config = dict(
    dataset='synthesized solo parts of chorales (CocoChorales)',
    activation='relu',
    depths=[3, 6, 3],
    wave_strides=[5, 4, 4, 2],
    init='xavier_uniform',
    optimizer='soap',
    lr_schedule='constant',
)
Rows from block 8 of a small sound classifier, named by matrix and row number. Rows with one number belong to one channel. Each number is 500 + 40 x the weight over its row's rms, rounded and kept within 0 to 999. All counts start at 0. Numbers have three digits each.
After each channel's rows are labels from the 100 clips, of 14976, where the channel reaches its highest value: "top examples" is what is common among them. Only what is clearly more common there than usual is listed. The data: synthesized solo parts of chorales (CocoChorales). In brackets: how many of the 100.
# convs0: first width-5 conv (model.blocks.8.convs.0.weight, 192x192x5, each kernel summed), inputs 0-95
# convs1: second width-5 conv (model.blocks.8.convs.1.weight, 192x192x5, transposed, each kernel summed), outputs 0-95

convs0.59:558470467553446440459458489435487487529503511554464468536571494477560592509451473466596451501508472459459504484463514455515498477408519454529527537554583551478471443536485501596483498571485470486492497483497514470460478504437509485485507526472473490483489556499457517492456547475471492502
convs1.59:501488506471528507487428557510469498577488520509494502500771462483507479499471509513492534504387461498487497503492472511506494528499494466544461512462563509504500489474508454496472513479560509523501566583502483477492500515494488462453497482522502490483546503500486466507569537445480526473
top examples: saxophone (96); note F#4 (28); note E4 (25)

convs0.157:538561477493531499525507513439525487589516518526578519486528513524495580496518518531526504481453559504537522471588494508506561501473519518500508502531500461567543556558578556514562472517522518500511498533482512484561517501525593497504495483509528584503543494506524574510501558615568552515
convs1.157:495510574499486514516435572605461461507480556569552498521392437483576494488444503516510538435439508485443541498496519469554497516492521493518487491472462480455472524502487558511436482495480499492458508488453412371456457470465501492472513504501545503458477469482447454492444483522499480437
top examples: flute (34); horn (33)

convs0.103:575547527537511503521561453541492540523506571487520541522495438625528499540435494552487509514486546600519483529534500530542552485479519525501521500523488501509464525521523486495493551499550574494435549547545453518535558533497471480563474539524548449481522520517451524512536522519502541518
convs1.103:507496504513512504515440532565487491503505524506548479507397486502596507510431507490511529438445501480450543513502462491510502498508510508490481508495450524450487507498483555486446470497487505496487484502431447436451480481496485497483549499488552507487584495487469479491497499534496496450
top examples: violin (54)

convs0.153:521564464499555504530526538504528497482485578539599515503497519470545553514532537478528537523497542527522498493532504538501529494543538491523493525496559515569497563555581481477568477543518522585568503556467547492517510515528546545517474535522554523582528488502596516550557480533576518517
convs1.153:509518576474514523502495591542426474496518558496571520523376387502562496504490490497481546427461484474488560490492490518520484524493492500565501473457436453479476482494504579491440509458505512464478518471440466456472405477469493492526500459474561529456448478467510401474489451551474475356
top examples: oboe (70); note A#4 (38); note C5 (29)

convs0.187:509549557503482467465563513447529489535506470543510524503477521576576521497528515491478513509451552468503525462521475465503589457471486500472495476489473494535461492606535586454569477526482489488488463508516509467480512489510541583564467454481459558490508512514493536537560515489470518490
convs1.187:488463516505519522531415562597447450535510544469543506521412496499541514475453502484511522438440531491465554477494475521559517453495515428494509519491479544412455517521530561516419494474517502515497527489509446441482491538521519500511511502487566538419506521524463487513448527540519490486
top examples: horn (92); note A#4 (35); note F#4 (31); note B4 (31)

convs0.38:471506452501530476509445506473564434506555595467516504465451442459541442474494509508436517568506517462511590473531566496527474447466510512463484521502519502473519517496487519492480474471456485503466467554613512484572550575475505457579528466425560516496457511561534481556509493493498535514
convs1.38:468541550497522516473582467562463469491486560485440504502518523531537439515481454507538444479455472529547498503511504539527532537479555511532540533520494504480558523516529628527511561509540506517498521478561583516552521492542533468422606519486467534554485459572540467426632462556527526502
top examples: viola (47); note F4 (36); oboe (25)

convs0.7:472494482436576516556472492505477490445505635504481471474523499475474493505518524493482553491508446482544513558474622500512465483556514500539497492495464481417513503453442488535427493484430459473541465485530495426566479495436465460460556449493519457567492486510524463514491442454516528484
convs1.7:505493552467507483477532546571442447432547565422544505486383339488502463508466464497499558476435465509525543446476485505564477534499524523552500484472485519460499468471507578489497545512491496468493545458512474510482491502493469481523517470468492528509520505491512476497458466551458511427
top examples: oboe (52); bassoon (37); note A#4 (26)

convs0.28:560525453554480471449485462475499481515474501517523513543554423464469523492460459438555501502450496465466498475509492469487523425489480457395467607558507498533432449521497516530496467463493481488442510456478487455437504444434514515468513526498437450527513543462501455489454521513458482473
convs1.28:486485484486487506478402673516482521495474499445493501490754383485481514510488487520518547462447505510485517514483491490487474474494497461493483474471520449505491530506522499501459482481534498521479518514482480442461497503476461483497484497506593487470534500501502493492524438483502505469
top examples: saxophone (99); note F#4 (29); note A4 (27); note G4 (26)

convs0.136:588496525515484497522599477544446479475469459484482529516471468624536496514462477529502481479529506558480513524520488527464658487527447545498468460507474487444468509535443501497475500504510627518466515534473437474542477562514520540580489563479527548455479514535463530528572517443483456477
convs1.136:534491518517556526502465518594511477537521545509526506534483438497540494496443516501512529446483483504468524508516451494528531482499490493477489526492455500407480491508493510485430513462504492517495498482453466450506499508517486481491565505486510508485583514492490512502490539513486505470
top examples: trombone (38)

convs0.113:597486502545476463522559454543487519427494464472441517557552498560620463517436471479506493537530453561493489527528478499480593459450472471553531544515509484446501501528465579535457518484540516450448501497503458479505468574480511520549509557482546505465494519542477519532514505450489504513
convs1.113:515519531508526503471446475492475527521483529425556501513606457512522468523479493489471521469372461509467492513538451500559503463497481497491470523510483539438481498530491511477441524458503533521522537523448502460518492507484535479513561501502464489494556513500528465471511528517494508444
top examples: saxophone (43); double bass (35)

convs0.84:487491452469525461514488407478505490408509527424506506461448380459454454481415475419427513483490431494534502490482524511506488455426478482433476492421472457508427482458514509449424462472509498498467463497574408466472538549442453449538529445472488485486469472545476435507515402504462523425
convs1.84:506493513509502542516508447536532449488505414443592500496522505517449485522520520485507460529489513509511487503499473501620493494532485546491479524511489438499537501494496590454487499516482504510555497494614539652431457415488520510572480461508508546564532498501502528524529528492495549498
top examples: viola (100); note F4 (73); note D#4 (49); note F#4 (33)

convs0.81:454499499525465489506521525519504492481469465540392461519456528546513480423506447536439487462504502547499425469451524462520468509446441467563533422484445526472503486480478437488492502498511548477493527487528537567541507490478449565499596497494547505402469523482438531442454499394497524538
convs1.81:467499564497502451490434517544498481477517415405586488473384439494528496488507464476479540499433494494495516434480541497624508502472493511514489499485475421472483464478499567529525526479476497512494484500553487504501513519522491507501439505540532498473435485513509474497500484519456486523
top examples: viola (100); note F4 (33); note D#4 (32); note E4 (29)

convs0.25:525538599486529448602461449521491570487501515489519522527526463552485504543465489430448532556464509507538477575537509516492575498464494492430490478486497482515396487526521575455505599469504485506481534480510457571526505561463473498510511507501521533497503521558492400483488429479487531496
convs1.25:502502501499508510501435526612455488483508548489520492511459484473557491508446505470497545439424516502466553505499474491525496469492509480519486503512482561445513495529514566511437495484523509522517507487450466487497493523503514522498537492491554500467577529495482493518440503522507505471
top examples: tuba (92); note B3 (27); note A3 (25)

convs0.126:444490578478501495471474508498471528545494556501496494493505522518491462542498501510462523464503480499481470514492545485506450499513554501530516508490484543488480462506572484495525536489456506442489480502554517617437537547444461475590589457459413477513455513577469492559526494488469501518
convs1.126:450461505454510476460412485556458471450532470428581486464445465479515470472487492456479513471478499473523544436495467499502494541472480496530475517508493456519512497480501594550481526493503501521532531528568551572443530520551528568472539521496525550521493511527509468479522498611500523518
top examples: viola (98); note F4 (41); note D#4 (30); note D4 (30)

convs0.116:577566545532536535489538467556527512510533531492518562504530469611504498511423511523480542482495512618483544516542506547523568465490489535494526519538515465517454550534487517521459560486520652514437559560555445496508522534471496525500520564506520454479484511497489514505544532515514539460
convs1.116:525511487481512514508437546540503504507495536508543488500429506510598509502442509486512531458466507486457468529514448498557498499495497503461511507490462535451458530497494547505460498490493499498491508478440472469435476494474478498516557498475546524480616468472460473491469477552505478457
top examples: cello (97); note G#3 (28); note A3 (28); note A#3 (28)

convs0.89:473520521546496556501449597491501500538479462491472474547494582492494612514553508586581518506589533491500420509580513412491486548502537465546520443483556542537506496549569556503511536540502517492512494462529594529526491478447531509442529550513467461505457489483440470464441576458522519578
convs1.89:486499483488508503489398594583450499570483532508502496505372440483584496494457499491487526444407505478427517506497471510560479507475506502475479494505452507477504487484476531476407472493482500475484505509436369373446477474468471470478499506463553489458547478478470449491475517478492445434
top examples: flute (25)

convs0.178:535532459500507516499467540515563493546553479528530512453513509497501548525517539452522520516490511529518567466574480527514544488515552480517492514473579505581506570537586570479509437507567537575592476529488546464515525510582596491492476540484554556584471459526573512515522552560590537535
convs1.178:493513556495504541493508579561473489509471568547577539521334432501546535497463516531519511432433482481495511482526512498523489550528534490563509464469473492436468466530487611485421505501504489447486534477413438411456449453450504492505531474448522526480482463483498433494413458571475480418
top examples: oboe (51); note C5 (26); note A#4 (26)

convs0.3:496556576528554497500409454496544508458509577465546547513498458519427480497449519426491531572444495554508515514500562485515476462502489509450490532522491487515421486536488501485543531488508499496486527535604470507460524563493489526508573495508490492452536504558476482521482476500450544461
convs1.3:487499585474502504501417527564454519479504471423493478501432451485554509473436475464492573488449511489458568492456452566506477546489497513519497503453472507516490462476498569464517459489450469485478457506471436478435471514534470499478527494471605518549582446463451448462516427531479465464
top examples: violin (72); note D#5 (25)

convs0.121:569547517508526545491582471511510542493478577482553554474517447551507521497450493459473529467508519546514473527563532562537527451572511559497496504539530511464443522532545545515478542532473542494475543546511459502471532503534471506554522577491514465573493510513577563524564521522509511442
convs1.121:507495551509515490486461533600459478458523518494568501520382422500586490513469477488509581423426493485463551496500489497543475503502513527517463487463479536456477495482481619502467490454498479485502520491445504480410480502503475525495519476472541520513575491500489456496470457556463497441
top examples: oboe (50); note A#4 (28); note G#4 (26); viola (25)

convs0.66:493534542509539548503457572587464477562454524548511514505536587489532588545537550532530529381573567583503468536518522475447512552497547474492537499502581520502526530531542497524598515472581563525555492501455588535508464464457512515449515550513484506475479501492462490478471557493528466576
convs1.66:495480471472480495483401565553528486543462530514463476472347477475626482502422510475485517415398475465477521507497451487531477490495476496471471479492488533418494464470474544461412469498482503498477481496443390383469465486455441436477509502466548478453537471475454424481489482504472451475
top examples: cello (47); violin (35)

convs0.63:449438518498465481451480533589477500533489467486441462524511588465518498469562496518492490522484526463467464522439456480495498570468449489565530467573531533498567471495480477540584607555439459481550545434426571432495452457468496520455391452520480491441469511468452493476485511451497470587
convs1.63:491466429478492505565485497499459495439512465414532494502433572486579505490467492478500598439502506517480506518510451497511498469512455480499503519556522652455497411502513564489505462493556519474518490508407476500479511518478529458564549482537546463492451525503508501542433530519511476552
top examples: tuba (96); note D4 (56); note C4 (41); note A#3 (32)

convs0.176:474549490501511496445544459514424497461465479454521481505484492498526470525457497473464539504485490471447442498510485471473469461475520477476473487507477450522475423486507509463547508442476467442460508427458450481435477417437476517477501484545460395486520482472428462480531447457449448453
convs1.176:495492617505509522510470550526501514493521468439471508474430478500552514498460504493482550572485500489492571525468490553538520579501512526503508498463446499524511480503495530488565495448470449478450483495432434459464438527520484493475541481511597507507532430479444468504469431441471504426
top examples: violin (75); note D#5 (25)

convs0.21:488541548538537465595568465484503552506483584479509563567439465550456494495482523460445526564546513475551548585516592546556487468420486577471466522484534534567509534537526502454509518506505500459477509554547455506586530544458476486570581511454495497508473490536487485514499460488499529535
convs1.21:482483523504502501483425526577408443463507535445523488507394428480554495477444485505492510472602466491462570456481515458584479461505480511534495482483477552462530495490519554500470521501502473488500475491486466487511489500504478543533535493506542531495577539496465510518468473522473478477
top examples: trombone (90); note D#4 (40); note D4 (37); note C#4 (34)

convs0.80:440537528516544565554454533470538504556506463478410462498494558513594549494551554578493547480513562483542583522516532429474517523538500463515528443518526500509552517527479476465502499498435520483556455502498544506509429485475505481443504499460465458483453499513479526439401531412498503520
convs1.80:492493532508495539509505550579578487507467467513530468479420446511482500488536501487495459461415459501535380514488504539533488497503466452488509454479499482463521491502494563500465548474482482481483531461505467539469481494467517505482507501431536533449496502491481485466470465525497502474
top examples: cello (70); viola (29); note A3 (27)

convs0.27:512568575548518453547420450503534499480511530479493578523492458480462504528463486463485489540469544547567533565538529502515617503402490535432513503502470442610476493563560514484537547466498501460487496529564453545505519534437454526517542473495509526500482520547487410521462456489443544470
convs1.27:491499505503509510498427533567459485491489574510514487509436463469552487491428506490496511442466512479458563501475489498515493487490517496510491472486462528461509480515495546489415493491493502500485486500439438458448495481509502508508531492468562509464575496485478483506464495491503493441
top examples: horn (41); note C#5 (40); note D#5 (38); flute (29)

convs0.114:506531501507526504507503490500474487551474528531476526500523432516474516543461475504486500414505459527474465502563492533446509481590535515495519459527469491392489507449499513475473480500487478540448488480463467466553498509527467461570527512458498475618467510501539520525570486495492430529
convs1.114:508520539474492504469520514571437489455525518444585506504374368509530493506458493495493547427411484502485561490507455522494477515532488532531480503473464540501467466485509619495447505492486498469494549470427482441461444469493484504518543443467531534520568470492508430480405436596446477542
top examples: oboe (45); bassoon (30)

convs0.72:515510535570499536494466551483475520555476523512506504544503547497528548511505513600556510471487570474539448531567496452526504515574507486527539491523531577559534543558573538524544554510486487494568521522568540517538494469501514491471522566499462475562473483500547554511485580513524551607
convs1.72:475484519498478501514389576603447476525490509491507487502389435475593498489437513491491525412427496472419543493499446475543496506492476491487477486515474526435491494472493594491442478487482480487491491491416391418421468497480469478485526500459595514469577495495489455488460506519484461480
top examples: oboe (27)

convs0.105:510467552480472497477505436581493532545497485432456505515509485559471544616446522518460452429474514648529542538544491471485593476499589478512486509518513471524507503503551542464542522485534563474476503507473468474499503525452489442479518515467486488555423446492523465527507499522481464483
convs1.105:521516488489515525482452503490550534498438538456545540511416518523542496532467493507494525462413502530546418490482475538514498476488512505472522502457420506460479537525483586495456538498451508445451516475414484478454462444512505490510595473487583521495581513479478447466459442589466491534
top examples: cello (99); note A#3 (32); note G#3 (29); note B3 (29)

convs0.127:555538526576492484503504462560490530451509446549447532604509441572500500548455490543496473563536522516506469527539488553512569443426475557531480487531462482562427495529501529537500550476526565476455535505498488474547560522550479503488502529507537461439499530489432499487494455472516536472
convs1.127:501513470499527511501408516515456489530512504456542500534487500500581498484431509481499526479471496485465531523481457505549495499505504514449505504501442508523478487502499533492438479480493517505491468510460420414451485478514498492501554516519555511477562456503470453475514494514489476437
top examples: flute (47)

convs0.185:535573530508521497503447538456535479529505476544516544510503514486457509501524546555540531500471577516480518480579507502516491492454523534503468512470544489626530568610586596523599438590506519524497453571490516541510491510555571548491486503468537546514501570522542503496493514477578509539
convs1.185:522494501504493502536433599586455453525484540494564527509384429482543476459444498502505514419478509487433538480488487453546494474486491477547491480498460506444474505509487534512396507472505518490467504476452390372456463457450488480514498495469534530444527468532479455499416464511497461454
top examples: flute (73); note F5 (36); note G5 (28); note D#5 (27)

convs0.50:519523563523494579516463563494486527577477492536472495552525599507529537552531516590510523493524577537520483557542513475466538556566561507543507484520577554532550525578570537507524545495507539495577513520472566483533487428512504540473528550524506471567508509491548569513462544523536506595
convs1.50:489492505500488491522414585593479489521490529530516494505346467485605500501416505489505533418416500485455548495497451494537490511504495508474480502502468540435486470481479581470425460495479483480486485482445375397451481477474468457473527485482568497471556480494468453488466501493485474448
top examples: horn (26)

convs0.168:515561479518515546501529505494585473474567495495505559481443494527505533518527543492529527574531565538500543474531527541571509509577534548510497498477472455578538561548520510479532492528568525554499487562529499569516501497557546518467464480489509517600487485495582491517470445498557554487
convs1.168:479492572520517534516497556531429494512504508524528495521404397503549491479501525488495518453458512503496532499498468547543493547509486478538505454461447460481473536524475585495468525475467516468456487491430397418447435463514506498499488496485532561529456454501487395464482448536492468430
top examples: oboe (66); note C5 (32); note C#5 (28); note A#4 (27)

convs0.152:473546480525469524460436480503543489488597486475485549468465492475495468493475552490452505607476480499468498457456468546574528476431517503474498527479468484584532524507514492466504505500455457466463504511566509468466604444474518524440502488494487537510531477475463518494454464448505565432
convs1.152:479493650489495559498476565509493534512509464492532497474435441528557520497490494483507496621448492510485547541465498572564528546502520526512533447457477416470523503527482540459471496476480459462443469507471436462463433478499502525479482510512597504447452448455448476477444453428488504414
top examples: violin (43)

convs0.54:494511510537510535510472585480498528578489490530499501542559611513543626521538480573597513506527567476498495510515514470482510561535542504540503481557574518550577495561579502570589531524501520465576512476509586576528499435521521489459537558504481471506488533456511537478455580534522506541
convs1.54:490488500497481493512403619587428478542478523520495492493434444484603494486452511501505543423420501492446550506500462500541475482497498487492489487496482535493484494486479531466419486501504488482470495492449361354445484478486458451453507494479601501464549463487476442487467494506480475465
top examples: flute (30)

convs0.61:501513544524505587514449575516490485552491519524510525515519583494481607515554520613589516430544594513506463494515527478490494556552519537503551480506547530498570509604564497519589496548517490540584497524523560614516475487506504505468528560476465485552488527497555510503469570505489474562
convs1.61:485477465479471482506412600561446485532475520498518481475391437477580479481456506497493525406441492468449526483487457496549460495505476486479483473491465530493475514479477544469382458495502497474475499500430390373416484471447450441478496503437556510484565446501479426485440491477477463445
top examples: flute (27)

convs0.33:522508497571498455546444421579509539441494451469461516568532456539541559520443513424525507543437468501528551515554493519478563488443475497527513476496501515494439525531531556470474551508485476537494545526503436585571479584466510523502510513495574550478487488577520475521469416455474521449
convs1.33:516510518499519507492476506583472496489498553537529523518468475492560491517456516488495506428440496496451550508495483481583490498483497493470492501512509531405498508524504565494452533482523503541525521473454460504535500505508522497494535491521489499487547520505512485491441517515509510488
top examples: note A#3 (42); double bass (41); instrument: cello (37)

convs0.90:525514511511470482504463525465521543546492485583464468516618545441489529502507495548564501456479505422472539542502501461499481521497501485505520541574469519462509458493488531556529507495464490504548506475525552507503514505485536475462528562489417485530457553521548460461461628464490518460
convs1.90:512509449501511487494389546514493524583489507513500519492749541470540518512481540506507547464434471511486553522493451496522482529518498455524477474480550588471508475495518445465478491469557500515502557556497490427501480504499478444492479491510583493474560469498489474502447490448479504503
top examples: saxophone (92); note E4 (29); note F#4 (27); note A4 (26)

convs0.57:521512494484540568549494591525460511571468578527585518511502518476494499451576494610488508449581557516552487516565520501518517558551507510511490506516516465517571526514505577512509504511474548554530490461461541453493456453494558443489499486487499496549456516474480462476505563544573483528
convs1.57:512497527510486512511446595579513515527500508543462528506370501484593496487487513498515529443440487480501518521521445506520493554500500506465522488487481504462479491469492578467452470479466471448474463483475416436448458489451438478446514493421581503544540429457432444471499463493470474430
top examples: violin (81)

convs0.46:495504482528522441553465439494490517445542515470438543523473461514480515511426457416458503526468443555547489548516540527497605483492517534477505489529535456544448461537545473477524557507499434451469516490587442552493480516461516456469537448473487490465501465516444423474433436440475540499
convs1.46:515505535482495520499447564561469491473519548475500510500422449484554496495434479473480501497447498462439553515468491509498490510489505492502491467503477513468522460520522548500487512466509506524491474502418443468495475507535493525491543517489577489489588522507474507481454485461489522454
top examples: clarinet (44); violin (38)

convs0.8:531536519511522439595444437587488558533512536493545575505494431542513505521442476476471511540432496577563471571537539543512598497474489536422490510506471501549451513514529504473537578438502476491468530518556441504554542540457476475452555492462521524475512515515481444447436455552461538506
convs1.8:488499524494498504505425541590448490476499544518524489515412466471570501498446520480495537440457504492451570501492488478518502494506518499493499482484476548459507488506503572490453492496500495503503499501438460484451480488506500526490538486474595503473593511491478493518420497516503501457
top examples: horn (37)

convs0.64:514551558524573547542444601514483516600465555532544521526505559506506583481533482563575524417537566554493452569524464488468513581487488518505513486514553500519552518574519471496567518521540524511526497468486582491501461475496557446449507505499460489461491506491474550453415564517543496588
convs1.64:488490487481488520482410603586484481522494511470484475495375449460576491494431511496510559434426506483451520504494447499510471514496484490475487489489467531466492498468482571475430461497487479482486488505443380407415461500484467473464533510442599497490577454467453445496457492518494476470
top examples: violin (56)

convs0.26:429484522491527532576435465465540513472525567498482497519481469406474399493504501540428500497549466448532565534559539492494457498485509534462497526502535502500537535524516563457532565469491385464513464556557479548607492586533507440478537497460564482462477528554555525453446462513510538562
convs1.26:460496498515554540472466504587485491526478551518494517492446537488504500508528464494507468499531468542510486499479508508538515471488487480520516494484518497452483513549503569494440584514543485541514539493498471587522491462502509529474527486498549505479612554567510502474476486536527488419
top examples: trombone (46); note B3 (43); cello (42); note C#4 (29)

convs0.148:544522541505504515525486524488516467511503478528495557503463500567539540513504521514525515543460551526507503484522488570499637482523493547474466526505531480486507576592476530514506471519536543524477452559473543492585495529561584556525453524456567612517470527520510587540493514452578535531
convs1.148:513484505507503501530419558612487463554487550549533493502409421479538513486453505507500520455496488485442528480509482455513512458492518495502482487498484502384467487500491535484420505484514494515478517485466377427502490479473490477489506500486532499465555524515453505506421538503497488475
top examples: horn (42)

convs0.13:490490482465483501523410462450534502462545514442479505488532422432467474536474514408478502447524477485512512504455513507535511458512491515441498471531367546518455516462455462483493516542453445466396498497535460535462488506425441489483438465475446477487456506500515509467435432475452521508
convs1.13:522490581482496495467492540547453522437493536489542485500399327492532500514529465505497533500448496479481564502482459555544504521475496528525524438494491547469437484474488585448484488507494477504474496437431434507471455484484487509512557503493532503528612523484514503475472446478470472459
top examples: bassoon (52); note A3 (32); note G3 (31); note A#3 (30)

convs0.181:500534497513494490489571557469547482496499518570473545514517519552580636489547508589562502548503521549505567499470482523524510516513550543528506522485533520553542509533561480543453505522516526568499498510542578376467542466545543560536517552525531540493521513479479517526579545481546528428
convs1.181:468485552508513500516474548534481498566456524503518546500498548548568512494544543502494519499434503524479532534517479462605536509467506495516495551529504489492552508502511512487449516484499538471516479479502470460436537499482521553408470512480393516536448529516521527538495549543474536431
top examples: trumpet (63); bassoon (31); note G5 (25); note F5 (25)

convs0.173:547521474529486512500552550492549502539537514535518527516512537558572591519561517540560463531527567550516529466576516506535579511510541483491504528491561502589544530552584571503573448519551504522540486531551553507536505491512571556497514516527529544527602501482531525507539539525537573543
convs1.173:484481556492513502521474522588447460564460555525545520478394409477572508466459494486500525441457494467454498455503541466533501480504513474530514474487445466403444508506484526489411493484504497462466494509411431376489467470504531478506530490496522498430395484476488452469424509529495453475
top examples: bassoon (26)

convs0.158:431518457512485520497492476493466532517562509481547436519442462481529479518500521576455509582591506439494498533515452459550456453482552511479494432512451483566514454477520471485513472474478502481485494437498510504537553453465468504450454491539430448472512500459468516433471489515484521457
convs1.158:495476595501521516497449536521529513502486452454504494456426472492538494483496493459467513612644475491483500516471547537495536552512506547494542515455453498447525430484516485440562528474490477451478510490485451490493421526542508562463558467536565480502495463484455468503488446469462492453
top examples: trombone (31)

convs0.162:551548494495529493514480533483519490549534550508571512509506492521530564497517498534546506494493544491522516442592530508515540507472518482512494506494503477551482514515601564501523427540586503525491519524524520534537505479554525607460490524558601550508580495498480534487475522533530511519
convs1.162:502489576480522529476467544603452475510487587552553493491414418466562486498437510505496552457432506480456546494508529485510503505503519481527513509507461457404470489487490575507427478467492488495457502486458444388496474518496506458482536490481525485447419494485455471470445509546481470454
top examples: viola (55)