config.toml
arch = "jasper"
model = "sound classifier"
dataset = "synthesized solo parts of chorales (CocoChorales)"
train_examples = 39062
time_shift_ms = 50
input = "waveform_16khz"
targets = ["instrument"]
num_classes = 13
norm = "groupnorm"
activation = "relu"
weight_standardization = false
drop_path = 0.1
depths = [3, 6, 3]
kernel_size = 5
wave_channels = 64
wave_strides = [5, 4, 4, 2]
widths = [128, 192, 288]
loss = "binary_cross_entropy"
init = "xavier_uniform"
residual_init = "zero_last"
optimizer = "soap"
beta2 = 0.95
lr = 0.0018
beta1 = 0.95
shampoo_beta = 0.95
eps = 1e-08
precondition_frequency = 16
max_precond_dim = 1024
merge_dims = true
one_sided = true
adamw_lr_other_params = 0.0027
ema_decay = 0.99
steps = 6600
batch_size = 64
epochs = 10.8
lr_schedule = "constant"
warmup_steps = 130
weight_decay = 0.2
adamw_weight_decay_other_params = 0.05
Rows from block 8 of a small sound classifier, named by matrix and row number. Rows with one number belong to one channel. Each number is 500 + 40 x the weight over its row's rms, rounded and kept within 0 to 999. All counts start at 0. Numbers have three digits each.
After each channel's rows are labels from the 100 clips, of 14976, where the channel reaches its highest value: "peak on" is the class under the peak; "loudest band" is the band of the loudest frequency at the time of the peak. Only what is clearly more common there than usual is listed. The data: synthesized solo parts of chorales (CocoChorales). In brackets: how many of the 100.
# convs0: first width-5 conv (model.blocks.8.convs.0.weight, 192x192x5, each kernel summed), inputs 96-191
# convs1: second width-5 conv (model.blocks.8.convs.1.weight, 192x192x5, transposed, each kernel summed), outputs 96-191

convs0.188:524455501493552493543501466569520488460413540530515452432500460533451505533459597490570476534477505582474486509570569496567525479430495523523487533539457487520463514414495512459482530496476570502486498540502490541469410493524523538462510641485526521458552484482498505537509394552533468515
convs1.188:501517479514456461455543479453487493478470535533489483484469524500491480476475672469454500491494478496486517508571484472493477514491524460471495484460423472485486499498582475481447490475521484456371491522518494481477509502438488467482439472456470464451484465514475543547504533496461488525
peak on: C#4 (77)
loudest band: 500 to 1000 Hz (77)

convs0.51:448544468509492511528474517568480522463490523455469494501475429489511470478478507498493435483475460467531484449537450489517509501490456467526450490546540475506580543501449546588529548485458418510524487472545597579531478480456531533514471483492535485453437510480458495507497494654536456485
convs1.51:483598500482529477521538498574491500482501550536491468469504508479471496505512458487494497494476510528505500536527474472492525501494552536501519518511533483496597498453572440528442499482512504522342532536446581468497540498545498470510491525507515499523494489490506536515494574582503476520
peak on: A4 (31); A#4 (27)
loudest band: 1000 to 2000 Hz (58)

convs0.22:467488529509490489504472577474465535517488485477466443483509483464515459477449440491454428472455469448470448467447456483523473547449505480520481531490518474521460501672524424505521446470521467495527526429479492502478511472488476470578523432497520498485410459467458486485492558509437475513
convs1.22:523498450443493455489550478527450450488491464503499461515507482509539515469442412424455511547513459451496485467504366472459510468479519474482519419495415526487503463641485502448396491468436472483475488448442513493468482460467473577493501458572456487466456473458481500553459476445477441477
peak on: G#4 (38)
loudest band: 250 to 500 Hz (91)

convs0.166:523512444535496504537485532510501627586415552539513557581451545487564530501498484539525610533519538543463528533467504454555508397498566488530489546520460527596522498489543599542497519508440509538415512550518483499532472566478517511516524527461598521541547500512531517514574491454512545512
convs1.166:496502507408509487539568516540505505453503554489511496410498544521512514494469417468514496516497515487523485486569382387510472494490560488483539541491519504495580509443583407521440470507525575492391501509494558497483544504516506484476511492480504519514487461507488640485501541442521474503
peak on: C5 (29)
loudest band: 500 to 1000 Hz (58)

convs0.140:516463479500483491494471469499485454534538459498493510484522528463457478489560475488473524488450485465518493540485482502466470469676501507474495470461537475479470521610500460483482488462568499484476446528493520453545490454496467506470544434490449493510474487534483482503547712490501521507
convs1.140:498509537515522530541539496478484492455503511562480521554494528500523491493522507395472438504530486480524493523491492502488490529467451480504506551516426521549509549703557431528503414542578494494515481445478507558498539480502484518512481544533525514496484504486503528511507297481557575511
peak on: D4 (44)
loudest band: 250 to 500 Hz (99)

convs0.84:504482503486481482510512456552483458498461489511499497466462497497460460517444511417444494503470483490439460485526467496430445461508486484474491402448518522441436468571502441530474521499455447498468466492469479469491446440483470488497485459503439535535489486512516460416474546463517494523
convs1.84:509504476514477430475524505471445489501487500496513489447487582519500510509466538456479473447538458480450493505469504496500505484474508438557464506477378543445522501616335498468510484476514464516494500489492529520460518493484468567458477464586483409465492477450504517505510465455494580550
peak on: F4 (72)
loudest band: 250 to 500 Hz (100)

convs0.169:482509475503470495530529506504536463529435486572544409472467472476470542543455536526511502550467503519427431486604485493547477500425478464488544505447455572455524501490490526587465603553428478511450469492456540543539443565517523495553537601482475455530549474569505513522516477502543541525
convs1.169:519589535486525509530543493531496524448475547543483519465525514537436537492488505405538522479516514517508478498506419511551520514491488497512534560473451498469599508573615446494419534483477489530326470494481484445457524477462477428491446486513495503489485502486489562471517450478471451517
peak on: F4 (25)
loudest band: 250 to 500 Hz (88)

convs0.65:482499438467437463458478504526497509487439460471503516451434488458440531475510490532494573485469466509396469532499496472567489389536456444534531480466453455480523460572525534495499484467460494467501444492493459478464483554466454477490573517494502485462446445473443459506576623543481528487
convs1.65:504506531465509519529526511530531505462510531484481512476515500514485515513505424382543421525544488485464497528529494486533467494473514503512517568512446498508625513673554424509482439512580518520461512416492570495542513483496497532500494508453491520520497494506498519433506325408545563487
peak on: D4 (62)
loudest band: 250 to 500 Hz (99)

convs0.63:443509508526514491506484506527489478509550444496479532414453465459459517485472496533506471512451483487452472468451491502599542403440474481553507546523523435561544529503519548474557440444520488495444494490517456453501544509456523529494506524584520491452498472455488507546548517494476500493
convs1.63:492593507492465473515423514587479469413519569472546517505534525490450459497476537446427529522535490479522504541557478566489506516512533498498507432506543572522510536530535426484553438505441537494435472538503570514426509498515469588507502479536493520507571517557500479543515572441497472514
peak on: D4 (55)
loudest band: 250 to 500 Hz (96)